{
  "model": "contrastive audio-text model",
  "dataset": "synthesized solo parts of chorales (CocoChorales)",
  "train_examples": 39062,
  "gain_aug_db": 10,
  "time_shift_ms": 100,
  "n_mels": 64,
  "hop_length": 320,
  "input": "log_mel",
  "spec_augment": false,
  "win_length": 400,
  "tokenizer": "word",
  "vocab_size": 56,
  "loss": "sigmoid",
  "embed_dim": 256,
  "encoder_arch": "vit",
  "encoder_norm": "rmsnorm",
  "encoder_norm_position": "pre",
  "encoder_activation": "gelu",
  "encoder_mlp_ratio": 6,
  "encoder_head_dim": 32,
  "encoder_fused_qkv": false,
  "encoder_bias": "all",
  "encoder_qk_norm": false,
  "encoder_parallel_block": false,
  "encoder_inner_norm": false,
  "encoder_drop_path": 0.05,
  "encoder_patch_size": [64, 2],
  "encoder_layers": 12,
  "encoder_width": 384,
  "encoder_positions": "rope",
  "encoder_pooling": "mean",
  "text_encoder_causal": true,
  "text_encoder_width": 256,
  "text_encoder_layers": 6,
  "text_encoder_norm": "rmsnorm",
  "text_encoder_norm_position": "pre",
  "text_encoder_activation": "gelu",
  "text_encoder_mlp_ratio": 4,
  "text_encoder_head_dim": 16,
  "text_encoder_fused_qkv": false,
  "text_encoder_bias": "none",
  "text_encoder_qk_norm": false,
  "text_encoder_parallel_block": false,
  "text_encoder_dropout": 0.1,
  "text_encoder_inner_norm": false,
  "text_encoder_positions": "learned",
  "init": "kaiming_normal",
  "residual_init": "none",
  "optimizer": "muon",
  "muon_scale": "match_rms_adamw",
  "lr": 0.0017,
  "momentum": 0.9,
  "nesterov": true,
  "orthogonalizer": "newton_schulz_5",
  "adamw_lr_other_params": 0.00073,
  "steps": 9100,
  "batch_size": 128,
  "epochs": 29.8,
  "lr_schedule": "wsd",
  "decay_fraction": 0.4,
  "final_lr_fraction": 0.01,
  "warmup_steps": 1820,
  "weight_decay": 0.09,
  "adamw_weight_decay_other_params": 0.01
}
Rows from block 2 of the text encoder of a small contrastive audio-text model, named by matrix and row number. Rows with one number belong to one neuron. Each number is 500 + 25 x the weight over its row's rms, rounded and kept within 0 to 999. All counts start at 0. Numbers have three digits each. After the name is the row's rms in percent of the matrix's.
After each neuron's rows are labels from the 100 texts, of 14976, where the neuron reaches its highest value: "tokens" is the input token at the peak. Only what is clearly more common there than usual is listed. The data: synthesized solo parts of chorales (CocoChorales). In brackets: how many of the 100.
# fc1: MLP up (text_encoder.blocks.2.mlp.fc1.weight, 1024x256), inputs 0-127
# fc2: MLP down (text_encoder.blocks.2.mlp.fc2.weight, 256x1024, transposed), outputs 0-127

fc1.400 090:537504520529519510526543530479492497495466472462466533484484496498497506506485478542501492507522506520518530463464494519488492493437504503511535515560480506536466484527487524510475486507502514512509512495465502526528511484529469450499546485472496510505494487458464531499507537468546488484527493515514479455532476506475491516554523512447520502486485503505471521488484482552492472496515
fc2.400 094:553567486502500494493536498524511519483483477509462516546481529475501517539481527566488515508536483518506518502487485471488511478478527538515489525534489507562489486496506457517500455517511524485466478509501506498499499449512467457484537504506478455453509530466494535500500536491503482481507501496462501501555464479536472525510482474501499492481450492527524482509527492512517464454524
tokens: "a4" (34); "<end>" (29); "5" (19); "b4" (13)

fc1.642 096:514479433527471505463496489513510492499567444482468511482536491485542523462545493483510518479546501470487483522506511478484515458503530467547538513478473508469478477514447489510493500513494553512445518478491478508485500466490482497446522494503446540475507485521494553495539519501495511494481534493477511533475480546491526527559516475493467541544521483520465463447540499493528453497482
fc2.642 096:447538514494480510496525483468477530549532488451485516448521540525516488472523495500521492505522465490524494475497544486474535507510503490496508508510512505473496480516514477481484499524523494499488482490465543507493528450485518528496515519517488474484545503473485543513494458510491496504497509474463507486505478481503479507522468495462502510494508468526461475528536557507516481467538
tokens: "d3" (63); "<end>" (27); "5" (8)

fc1.375 130:492487466501461452504509453518437535448558479489428480507517490512516545498515505474542451489521520495496531539516496513475506484499480462525514552492515504494508517484484486487465516543473497479556524518484500552484523481497487508500477485486495525465512460506486514501483564530500495503474473536482492506490482501472517505494463484461479494524527516494482464482521502494478522504516
fc2.375 123:491508490481482466487473465485443507466540523467445479492466506498525493481541500460537451508503487507555498476486464504500563515461502487502536490500505492508509483491488516528486503540517483472517500507539528505501506509524502512443493518472526513505463442508462529459482525489501537501502503511484527502486493443519524487470476474477476519479481505514529478477554529512476561489509
tokens: "b4" (52); "f5" (47)

fc1.607 072:482504488507523487514533487499499459492515446494554494487506496472478458522417484513464499541518467488471529472495495500473508466519447508522512524481498505517502492495500511499504508505532482508480474475479509485509487477487496532512481517497532493502521482500505487533537512462508450440446474505501480506488496536509500510508512507489494485461525541507442473492504479536426534472476
fc2.607 060:470520482488475490506504510501487483487524477466533450542512531475489462503505494505463503522472508481473515502469499527483517505471500492507470512520511503513519478522523491509476460522495519506489470530489531532476431489528494521545492523493498509484530479475512478503475525510472512442479458490501512477533494509499494540484509523445470471503518520511468499505461477529490477477527
tokens: "saxophone" (100)

fc1.17 077:536510481507472531500501536464494558490503540527478536539471502514533477509473491479499463479445489496513477460520487534512504495474441491522499512464529514478488518488463523449491507555458526519459508483505496450518506469502503487538477510496500499513513459557497520512452538476514523539495487466491435464516485529542507515516488513479487476493474469479500485524489483536558486520543
fc2.17 077:513465481502473527502512479468475463492520510466439528487487495538509506517481542500487513451464490490498458512470460499475518465508499505498511505486534492499471533530488536489500484520454496502483464541511505509498537513508454485480554481477473463456426489537515511527509504495507512517530456476472506487515487508493523496458523505528505497504470488517515500498515454501530527477523
tokens: "f4" (43); "b4" (30); "<end>" (26)

fc1.366 093:519504474527538526549492511471509463491564461494479502505473493487495453509521544494517544502512517493474451499524537498510464461495517483452495535498489499465525502485467534499506521487517499507489461512492493527488510478488536545519470488497467524516417509479482483493535525500523497489477570488499537513513464473491551477500487468516518463508512507482506535506536483476471546500526
fc2.366 097:497492526500514475539501509461494510434515469493510493472476520534492482451519548536526488510499568517512477500509551459500493497460421477485473499533488507478502457528480499494450514496511443491540512505483561511521504498498492498513508521540514503490460500470451514494566477496534506489463475474505516501552484494503472505502479516471530480484549484493489526512524484479456544549520
tokens: "<end>" (95)

fc1.478 100:519479486537511483464511506502504491464502524478495430493506489515482435482463460488477506485470475502487516504481489483498529514478513545511549521547515534490510538487522508551498508454508498521515476505473500534506506480490460496497519537464476515498511502529501503529493551503521508445490525440508504518462478481489484503473471508508523504507504489485492499487518498492479507563518
fc2.478 094:525510494496468516500519493505522542497487494478484469493490501535490485461494489474463511448482434502495524519498465488466491531474499528513543490552513512475494536463513504540484554532496509574523510540465508505476490486466485514469496490523473492491528506506469462492510486490514535508518496450463518525517474447514440507473465502534485512479499503515507515473537454537467506523474
tokens: "f" (100)

fc1.377 095:473493511525461457551502480478497496479545489468517499479528472481476507493520479458507504493470476513519488531525507490458498515501476508468526494505490559513501513486468491500519497499473510427498472511513487528481465505512514520504476507554500517506501504477530495513515457492492522469462477498463493534454498477454503514482494512503525504504552532487456545542548471468489488532470
fc2.377 092:462513507500503431496481521475503514473532494512508530492520474482524496512534529553548523527482485469509494485511493481442515516520524497530536513487483494538474494506437510485513521500491471522487481497499525516511492514527511484545508555517502513512508483500509543527522515490538535497429488507506484537464519523468496546485507487522548521527482543531472506507514498482494491528482
tokens: "<end>" (75); "d4" (25)

fc1.694 085:477449500486458512489478539491498500464511520488491462534479488487470521517455503530502507540530505520474527475509511504437490499537479486495489487518491496493476488507521481509540528486533489454515496504477501493523529513470476532517529516470502515465522503489534473477545480497478478489421512505447505498453536482479501499559492503491519458548503497493517470499463600514465497478493
fc2.694 088:471468517488457505467502511499490486529493520524487528476466537489513524508504502468499518534475484489480530494511445496424516512493535497507519517506490480477485521512548506561510484511451510494464481510495515511524497504519517557516501496525520513464498498511518496487527497538522530540478434498495506516503527455516518470516560481489506449511539531517513454503488532484527510482514
tokens: "violin" (100)

fc1.287 066:482480500475471468538546496540533510508470551502516502484482468505478514488515509488459530506559505518491524518543522510444527482521459545523483497532492441529478514469462502467507515490486529521493497495491519508490498519504477497484494468435524555470483504497553473490515483524479552485440477525519482454487514485528520480507483502467488453533493477507519493514485546514458522506507
fc2.287 063:514509492523519497531466535534485500496473511489476476475443514507502509482524519492517535432543510490476475445528487504472491446536496514524503488515483464521471483502489471519499538493509466448500509492469497463472497511494534529538446456463480529480491531505483491488531512500499529513500484520519501483502467514516466483503503523456488461505520472511508473531506507495470481491479
tokens: "violin" (100)

fc1.386 068:485499503475498480479517505480488498534503517540458529481513472510494486505534494508535468534509502449531462498512494457503502467509521485554532520489474513523483512466447478500497484474493473457498469512512470505499498515510488483471527451498517527518490527494554482489502522516532548492507478488518499540485506501482493553519524518511485505491493544473505509569461493513554524511488
fc2.386 066:500483507526480504468526503529552497528496498513505489506540487516492498537508477503449503505455513529511472509539502452463496512517545494479528556500495497474496464473441507505503496527492505445484508526492560505480509471535534486492528459447523475489528519499494463484519504545521500475485453453525514505549453475517503491507512501505478513514514518511488494522481492519559498512475
tokens: "<end>" (71); "3" (14); "a3" (11)

fc1.555 117:482500513546493551491503468514484516510499488489527477462478464514497469497503514471544483515528458513521500507482523524470520495490497542514472434483521537510492529500492560515507532545526479528488457474503460501507500531483487484511469488501497483529490483509490528505500498526501546475508520523493507494546451478494518464497509526507509495517478509507480532511510541469506583520494
fc2.555 112:484512546556513482525504476538484503511503478472504506520496471524489465514505506453506477485514469503488511554503463500461502535512479497499469490464506538493468531493516493502569540538511494518514497490484476513489526522512495490507438511515491460505463498517505496576546488490497508483492491499480520438526445525538497496485522507495537528487474496488479486489486520514495543529531
tokens: "b4" (100)

fc1.61 098:500486501504541472491503504511426493549501524511481522501510467461518454474504490495505492462461486553504476596496525508513489483511522527510475458506496462495494489510494560511510482510528519551486471508520529504522515487504472488487482496542484547531513469509492511499516495488455479497517531480503495538519506510513455496552555507495504519477493469484542538512493475472435463488496
fc2.61 095:444486510497540485506533518512452488517534548479526519508517514514552494470481538466526503428472489497480515513463494452486481534505461520489519495534528431506481461501473529505491542510513493536472499522519475508497535504504502509517477515538502564524534456547521505528559495536484481498468490495541464474509503488513471514493488468514530524477509504487462519507493492520484471494514
tokens: "<end>" (97)

fc1.596 106:526497528528542529458504473491499510548489492528479518519541497518500520481492529514514511546519488527500458478506519528543508501545530493508495472531483521468509523474557514505499495528523516528519514518465497485528502557515518505529529527549512524537456522516506527485488524502506467438509502525544477495483521474504479519464539466518467478493470506463547513547483512527513529488530
fc2.596 104:527474554540524489476518509467522500522511500482473512472475506545492480474564484512518514503515515481424504504489464496481481477531529527520497474488520480475513494483549449549493505508515497517502529484529490478539517555509479504499536516535487530553489544510517519548505521491531503492532519510505475482477514503474480544504513463494498505503507458477508512538509482499519494474523
tokens: "d3" (84)

fc1.539 093:547558472478515518517484513496506508523520474524479478542476530470531486472488516529475520535508490522473458460520512528490510505471491509526469493505529518467513506474497509458445481476521476497491479481525477456505464481507514516472467524550477475519495443514488547576486518542470543534515484550539478472539480484494512498493472517489513487491435534521506483530510479485518483494535
fc2.539 100:512549472463442496500495488492448506502509496512476494474462521527505478532506494520483525492518516515492457467469517525502483501459503512501481490576533501506522508501507508483464489471484476508523493503476445513426512461525535478554463506492491444514464500528494487550493528550490504489523463526501474447504519503518505518515443477525511504546503487501481483494497465537511476483492
tokens: "f4" (100)

fc1.125 076:503492482484545530476460503514475504483503505499482506540489537438486500502513523493471501462550478519485499471531536517533519480516525481481493514477501514462505512525510520476518501500510528503473505508513474519508476525471489500507525499503487514499510489475483563463484500513499481480499509473501474525536468531469490529527473491517507539480513510478498494536477480497506506540513
fc2.125 076:483485536492471564483522501492513526495517528492521483502508526467501503456504466486508534490509491500473470457489524513521549458505504495469500538497541480521494528523541480528490473480481508483506519488481487487504485510529502489492479496514549486536521493457494529488548518506489471471475482461504486526500492510508506466489487544503486528479512510508522500523523493504504517491517
tokens: "d3" (100)

fc1.671 071:508515437531464509567537520493464455492505529556504487475502511521522491509515478515501435496450508503513548488491460507539540508432500509469497467456497511515447509495496480531501496530530510525488486479475478476504522507506486514491465518525504514483492493518485538520448546465507513469462505522510457466470493512484522505497520487507493480512503535526510532481469447456517504519507
fc2.671 067:470510521481445507511489465469431476541503506490486510490535480497521463515484492508538486461514480495500496562474486484485511518487504489477501506498456478517488491442506471537495474517466480478517464467464504483478516466572508513479501492511495510488507478506501530520495515479522538458491505473487485465534483497468514492484498509518500488510471504508482474545482515458484478513497
tokens: "b4" (96)

fc1.433 096:486434506492459497464499453486510469491492473523524506480497475503512497484509540504528491522483494494571465528517500475523485531513485487512514504495523528509459520528472473521533472494461547481483543520476506502531454496486500557507505503491463523548467485477508503475491528516489482462481448492489490528454523536487459515497501448523491504525459531443473513478484468473505499505508
fc2.433 096:485471558500458499485528498496526481493527488498534478469509500508493516497551518516546509490491493528491464515526493497542475515527467507485522512520496470492492507487485521536529514468490497477501535515533489489511479440471529557525511518490510517553466485476542540467497488477520486488492513514469516485506534475463516546524499477513482490493468507451495528487545488525494520524483
tokens: "<end>" (100)

fc1.544 130:464521494544493508481473553514510508459483503500515506500504485488505547538504527512538508542539519489459472477494432503524490492537538457520494496494500502484507480461502511459510544524481510541542513454457515509479514476472508503480452506465480491490516474495452464540551493476504495513496524514547512537500490500483506465506481512529464514483474503511531469500517551543474471478503
fc2.544 131:469519464490530543472483527482518504481507504487500454541486494491493545500515464508485507529490544546508514485504462530460499488490496496495478482483526470508519506485506490490511505533505496530536519502472534525521504500499481503472460481488494488472521467467507506522510445479489505498475480533521531528508511496488529495512486494506511513465481477497453488487529541479485524505512
tokens: "f5" (68); "<end>" (32)

fc1.656 099:480458502509508499485539533547515516477493469518472502482520514519463484538529503480519524546499471486452521491485511487508530508505496495475474449486474463500454508491523547526487454487488480494492510532474471529502487459515474515498507526486528514460497508463498515562494465499499544486475457554470555483532555513510475476484499515506478475483506493487479484475511583503497534517488
fc2.656 100:503481462524510507495487508516522527490512437484493496550496482531471517477522526488502493546515469508501540476482490499530504501473525473512505467448470455505501551554540500516499532499555530511515506466477502539492485512484538503477486495519504513505496473484517531521519518509485497502475510524477506459541589511507485484494513487456498511473492508518508462452497522498459538486492
tokens: "f" (58); "a" (30)

fc1.452 094:499478537517441476478528531495510484467489523510529487471469493502523470517507548509513501506519474517524504478521487518515522518505459513511530479455504450451470466479481478506522484477532479509471536535503487545499491491540462533529513490466512494488463495522497498480469515485493448561470479475499493508515525507553451533464536488504528468495499486488474504506488553515516535545497
fc2.452 095:508494483529507508452524516511492472509499522479475483494487536538436508520536535510505496472474472514479494500494527540517483479510480540497548529474502449493484485478505479517504502514554523499471453530492494465479496502459505510448500523497513479470499529492544505475464507462509513540482544470502556507519507537540515519456491482469533493504469482489536479484513498571525534508427
tokens: "violin" (54); "<end>" (46)

fc1.323 116:503512486472485537540523457520554417476508470522512523497523532523524489503537471481526487525474508448512496507547484508527516515509500511512538530547474549513530518520523505484514534505536485500490520474458512520461455476531464535498519534514461511485550482508536496507505509463532498510497461476460452470523430541484491483534512494505501517504501533479506522488486471457532498494454
fc2.323 123:507512471506495526505528463537550456475505476484541513518527489504509482507499509502505488513476516485479483533509502537512491510512467505535522513546493585515489491512541512466535492464531469507489516470463495474434455489553511548511514461538498508560506514540497520470493493479512509494524478463481465489499454490481480495534501498503488507526530495526486499490542501473529506482449
tokens: "<end>" (94)

fc1.238 085:476530522534510472474483522504559532519524450514533491535494531478471502477492465464477519515467466521501481473484468487458487489503534523499494523500522505562488476535557452488498473518526442483554501485527502497511497506544502465501545521492524496468482463519504468486493471534455488412518505474511471486515521483515499527487511528483516519454473491470469496490540488483518483526450
fc2.238 082:473493516514517508456489545500502491548523469522523512488494520478436506476472523497461503559461503479478476476503511485497467476494517487495456513513465468516463500523533460545530490442499444494550505512506507510459525471511500477483498520503533494504505484501536474480478578521487503461492475485489492504519506513538546495485522505491484509498471520490492503552534474531535482470459
tokens: "saxophone" (100)

fc1.338 080:448527492549548493461481527483503485504517466533537536497504501506458468506488513456506498508473470529476497485517459532517519460514481500481478511462500489517493507472504461505506515507527494518498523537480458465517530474483523496474514520493550479464534507536483485481515531431483474487530547530510459502497461513477521549525451509480504488512533481507523529453527497494498462489494
fc2.338 075:500548490551564508476484462508490493505482473491519504502527496475480459508518481458532443511516483525463508482538505529516479501489496501476458502446472491523482461470525456534543496468529456476468496488483513507528522483512487507492481515542536516501493505516480506497484540502472471493534518497521463504493529524492471495523515498469526515509535529520484512507515477518546505464465
tokens: "saxophone" (100)

fc1.698 078:506510486470545522486504508498503531495494499521524531528481503498496497550511518447518477524486484461522508547519418521499520479477479536492559525512477480526522487529513503530486472500540486534523501495531527476508483457497504496504507515473493434524482492512500462510517531481516523507528506502454520497493521531528505468470482499485450496495497505514483497467501470516509484493557
fc2.698 077:492489476500512471475481498488507483529453489519483502509472551488484470503483525451500500492511475484505510571498456538472510470516526483466510489484481523508459515511540450482488481466509498485485490469565493492519461483510466507553488482490442471481517510512473524500491482510495483500512499471503531517471540493465496481494532495507496490488476488510433515503493455497498536494517
tokens: "saxophone" (100)

fc1.524 084:438558546540490528483502475500498474483528505492546510450489517535463563517514493535479460516496514461523503457481493488491537467490543514502461469498535498461490473518497488485560523487488482505476479517508534486523500505502489519526499488511516510506497490505511489486489503525503518496468476551464472491514484496494461501521500530495555478524510482513481492470502509506460500517514
fc2.524 076:470488494567491509508504493532534470453516465496520465509473506487449499501509545512493499536519493514545477441478478436496529516496508531513480543492495469491503510540527492507519501494481478500479479526536491516498528516495516515531516457480506486507502510470500511534501510496522518474466496508470511523520498503546489493495505508498536524506489489516548508510478493467478499504495
tokens: "f" (34); "c4" (33); "<end>" (29)

fc1.57 115:474483460502525502521475516502477487498480501530494532504522516519519462512467533488547472458516469508521482484481517495508484506509491533532493494485517490468521528495517468508493532489479502470486515492465497515491534476496477490483505475441541483458478473500537434524502539492480519468520538439469512473495449482453525471448518539474507488498512496462566533504493513492502483480541
fc2.57 126:486505495491488483493493511523556488452485504517491484496507477515521491499499526545475482472498541536552496516462542488492498501503448536493408518492498493459530489513481543500469544502528471495499516487524537493519557503522493504478501437502534509523484503508501497490543512484494493500477554468481483509522499485493477469474517527488504436511539507512540485508545498493461466519518
tokens: "f" (100)

fc1.488 077:509531489533460492530508477497457515498513549494497512458529501477515445472524484533531482499492537480479485515513478496549515482474516489518476524517507506478504511465468508483484474532480524533483490490487504516562451453525511466514480483505518479468481468461450532536497576509464520458481492503494466503457483494517493499533496494521488522501523534515479470471523508529513464529550
fc2.488 072:464475508531519551531503490490475499539530490478525492507546488530486497485536505496497497491495517513496498478470502534487525498482503525474469487526489435552524513512525474464510468531530479491529476475478509461523467452510500463526549473500526462444538467513498577503485481535490495521481496487508500511519477484494525473527527535509466474501501543519510509503494495529465481487533
tokens: "f4" (100)

fc1.593 088:495490488509496495510476505479439523497511530508520491524560511524510441525481512517497499500512491520501489513515455473476513480497507480514500455492521475498511500501494489523477492519484495508497495458492473446471490497495479522463545502490457496490448458506521514437537487508461497558490505503543504459513449482536505493504508526511522490452495553512505485494502501525519485469508
fc2.593 087:480472517510496534488531506444506491510481489458506532507507541485487485504459509467505495476506504523469509535500491471425506479473494499513474520509514485497479488462544497506491455537522497520466472518501508497468469497476498508472478536515446461509492492467484512503525539511517468496459504508519559453508502505534531468492503526547482527507473519500484485523466492499479481506463
tokens: "b4" (84)

fc1.500 124:516492482504500524526478483509508494552500506499500465451497479495483517489498525475458514482468468476479463485462483539491520506512511536505515497511513494465549478503521559505504480513471478525499503474491442469488538526499489507514537496504519514513475485468487466486580445503504507508513498494521521484498482491507474534542478499531478524537506472502464492507463513535472486535491
fc2.500 131:480521467498494483509552512484465513476477485541568482459493446497502477523504478520464541484459454487491482494539479506517494536479487536487531508506513488519538501515542532522472500545425504515499476472502459458483537477500520524484504485481488489544470535489509535521539479524498510500480489480484523492502491506519502490528480498529487520498546465481492471483496489547476488521482
tokens: "f" (46); "#" (30); "f3" (21)

fc1.531 076:503511494507508524556487534521477468491509527478486479480474529528508497474497589524480492502522554500502512498495452503457506518521489523526490479478519540521477485551499486541473492515508528504489472478515531486524471511501486489456523503485463516508476484491506509512497512559500552514464488515506454555520486534477510527503510517490536510527507478511487524517498527497517502489516
fc2.531 072:474525485515503537525535470519499507539474524462486491530523508467504477494503468526529495493535528494512518509460508494489502561525481517482495515483474529515490501471554521551465502516499482516481511550505520518485485482505523516515505498493491498551533482462493504464507489471482525470529470523538478522489517493499519502491534549456542498556487528466503529503537485488509484503495
tokens: "f4" (100)

fc1.306 068:536502451513559488511484514537471530433508445560522494507483478538452528522507525470519492494451455502464506476510484498523481495529506498517479523466504478495486507526523487513501518465528487536519480529560444517487520471483528523543509518446521508460522523491498501525478535473480512513529560493521477516471480503517459514507494502524504530469537512506494511470471468514459467492539
fc2.306 069:514487466482536468486517479519508503513482503494539446528516474484482493514520487491496492465505453527461536502522505492511511503483506472491503507481503466499505451541484512518482528494483498515470459513542492462473490465507493458516482470539569503462476534504484530488493524467467458491495534464526506501537446521510493493465471484514513492505551516510463502505473453489504490501480
tokens: "saxophone" (100)

fc1.586 119:482469500475491495510477513511481482490472523490500551508481516513477478495492469497490462478513497472502509502486445534516503526487453542493549520455485484542539477512539535487527475472495496499474503474477514479500563520490508518504502539490524481456563471522486492490526513517435499525502480553510497515453503495478494504499529498494538496490466491545535460464546539507525512513496
fc2.586 114:492493538511505494508489493463524490519500460514506524500500505522522501471499502498478475524534482529526508464532471531506537509545507524525507500498508510544557522476486507493495507437492512482495483500464524463483549513484539489492512498522522476494519524487512517495526490531508505548488503545452479477449482484518515501484563499480515505473505456516484537522517528556549513499468
tokens: "a4" (84); "a3" (16)

fc1.264 122:489505510487501523491471465503521445497470504534476561508502516530487470466513460502466507561511508463529499482487498527519545498521511526471497504499463468534531512505536535522502481495523543500504483476465509503484514513467487518499484473515510488533515508527440474492483478504503475508525452535511512486487551509481498451523531538540510486537503478514529519516515522506512479519456
fc2.264 107:537464500494517524478516482489515516494479480501505552512506552513488505505506471466469497576524474474479492476523530499531524477516495472470466493487430524534503494485489513498483517496531533489483496500475476527478496493547510493504495505552523476507519510518494472488492470493489467529529471517506503527499507499538506474545549503546513523514485477496490529483519480492536496524460
tokens: "a4" (94)

fc1.546 138:513483478538499500516502460466482473457499475466490544474501489497473482492478484506535471509523546497504523512512504518498472482465468512456455488499563546521536526531514520578488539496482516508528496521507494533507477492467481528475530456478506530503501516529461469536485515527523521476463488477503514490481484443509547499467455517495498477478496502449528484525518500481514502537489
fc2.546 122:481496455506506520510525488476520460481509507464485543457515467514496451511479485520523490505531495484534525503533488508473468519478484528511498490487531524480524495568481529523481514538499529525467457434456470475515511512465514475476494512514490529483526519512504516553464501483554531473467494455464529505517467460522498488499520535472545472477469526519544487473516502479479497498541
tokens: "b4" (41); "f5" (37); "b3" (22)

fc1.611 119:493507510537543507525534483514492516454504510498483527530471518503517554493501515483521477479495480477527481517456483498481490442453538467500479466484520476536450480474510509520490507500494517528525475490513520474513499505495510471519504529474496536478413469477455486501499565503491532519507491584499478456507502494474530517501477521494529518524519500454517497523534441473445493471499
fc2.611 103:486486473538502459525477483524499504491529505493490508510499512500536523461482508505502457475518519493521478505460480507502535479484519521535494465516502466527490525488505469524495524503490528476508462507542514479480527528530503480518531508488466581479449489455471500478466580483524507489478496546513467471534463508518510481475482512482563479511501538466545540494527501481472539477474
tokens: "f" (79); "g" (12)

fc1.495 090:477486511461515485495483523547484482499486480467518524493497482487514453475500503451483494535520477511516522507504512502501498514513511503498539460530492499493533523528464544451503508518560453481507480484532498510504483476556541550538506500517543515455525479501510505506540485516524518518547449540529459566511504484506482509525484515494489484467495514468504570512504478522531445490474
fc2.495 087:475509493478465478496442535499516472517496477472527536539527514521507459549474511500494480517487513483474493482527505479469469486496501524488487521513533480493486519521511515481482516473536484464520483507490515501521509492486543454496470488503527483525507493483536501496519525522475480469507459484545457498486507489479492538485485490523518506521493523492471500487490511518471455542515
tokens: "saxophone" (100)

fc1.97 100:536505484529534509478478465484512494552491466517487490470461509541521483477514494498504496531535488497473474467508491513484483487489518502496529535534473501517490521450543567497475493494513535508527538498499492493504522495485470556509504498489456476532496512470510507443500458452490477526472560505512517438529513494542493494510512472493528508524499467500491495521454490507481485522514
fc2.97 108:498471470491540497500522480453546514530515505492492498468457490493506492493513507468517504495527496491471493476555504523506476504523515504475470501534535463491523509519511539505477482533474550489514535486510528522467479457499495550499524493513472492536507547472502510519486475511481525488468513470488473484548506520548508504596506476487515471530507464491492461487520498486541485498516
tokens: "<end>" (79)

fc1.148 090:448479532486451470497508535463490502450498494486510488530503497499524532480482465490481489484540497530464486447479521433458511478494475506535479483528477492477560525470461510516503466481551504488488526494482462512551474526513522523475496483493483484489544503516530496522475506486522524498489503504520512502499509487493469497501469518458478449522504512481542510506545558494506519488466
fc2.148 091:488499530464475481485509502470476499476489489477495500527437520491529548477495503489432529521537510511483511466468490453474496494483489515543499508508479487462475517487498509539462481485490500470435511493459500499516545521513511531461537520493509499490501489521500487449531519509512522516480491492513476502506522513509507498471495489489534539510524508502536470496531537502461519487468
tokens: "violin" (100)

fc1.662 109:499514478495462505545468531527525491472495522470462553519494538496525504515471451493493459509515485512483505519494494482544513528484548507493493449442498506479485498491473479489476460508524495504556501471455476461466539558567467494496490484485465508471499493449510521555511499495515539491505506524531511431516488560488536491462500522483494517528464526468509531490508504494491517483517
fc2.662 105:491520450486467473531478501488477499475500515446444510517467506504515485496465462501496484489528482519511489538440486497527539480488485500471513488445503517479484488489477503534482467550547517455481515477453468494543528494510493479465527486483486482489484488513496524523486521490489535483455469541512523491508493496542499498525500532464536534511463549469478547510510513497451541476495
tokens: "f4" (100)

fc1.153 090:515506485517491494507472514508561497464507477468489556505528500530532497507476533508525501504467483500499500477515466510524540469457492514476495433454525546530491462554501521460442498505488545504433499476492484519554482514513475494517509510490508466484515500512512530503475515457484570529505485481503533496517475512491465472528539483478500515514482497465517472463469524467482494509542
fc2.153 092:494509509506475475496552474470522441494473492436510499521526511539520502442443530521527479518493511469502517501492488495510540483507514516471506504444511510570513450515501511512458486513529534478463475469511483518515508513492471488480495537495504462469495479494498510554452530485485527524518550459513551485514492520496495496518527518455524497535487531493500510462514454486482486463500
tokens: "f4" (100)

fc1.534 137:496504470548490502516491513485479499519528514443502503472484495501517476490521507477515445491490520496499501522506476498500461457511475526480493483504543572531535522501514498487446456539562526507539488468493477473522514485501472526499473524527485479555485512473513490537509523519499558498515474515517559489507447483492515513519529494502526498501477560519510480520501530508497507539476
fc2.534 139:521472474528528524491527457520493533489481516485498506488476477459520494561503522489517471522520522505496489521469495526500459505489464538519540496515521514484479515519486486455441463524522516485518505458472474471514513499480489532514512480506493506525512538460492490490530480532499505450478467523510533487523458495534569490487534487480509500464477522544478486533522546492473555516507
tokens: "b4" (58); "b3" (42)

fc1.651 103:488528537485508515548449481495495475468474499501495526493510456490484521535512475482461498503518514487499509472502474514484501437495479503492463510508454476447484483481534487489465495501492491499516469499518494525476526532509479531495493527459467504492483514522533471510533519530511518478463478470508515511473517445461479545497470498503527527528507554438488491459502505490471525517475
fc2.651 091:494529571482492503476448485489467490485516528492516508492514463498473483469502486449454465506497510543559479469499484467500490485455484502513485491496466520526478514498544497494495506519525489480506477521509524520512525512517505529497481498484500486449497495475515474538520517530526549500434486497472515509490507471511504472533507462473500544491525466502529527510507501471490530517512
tokens: "f5" (82)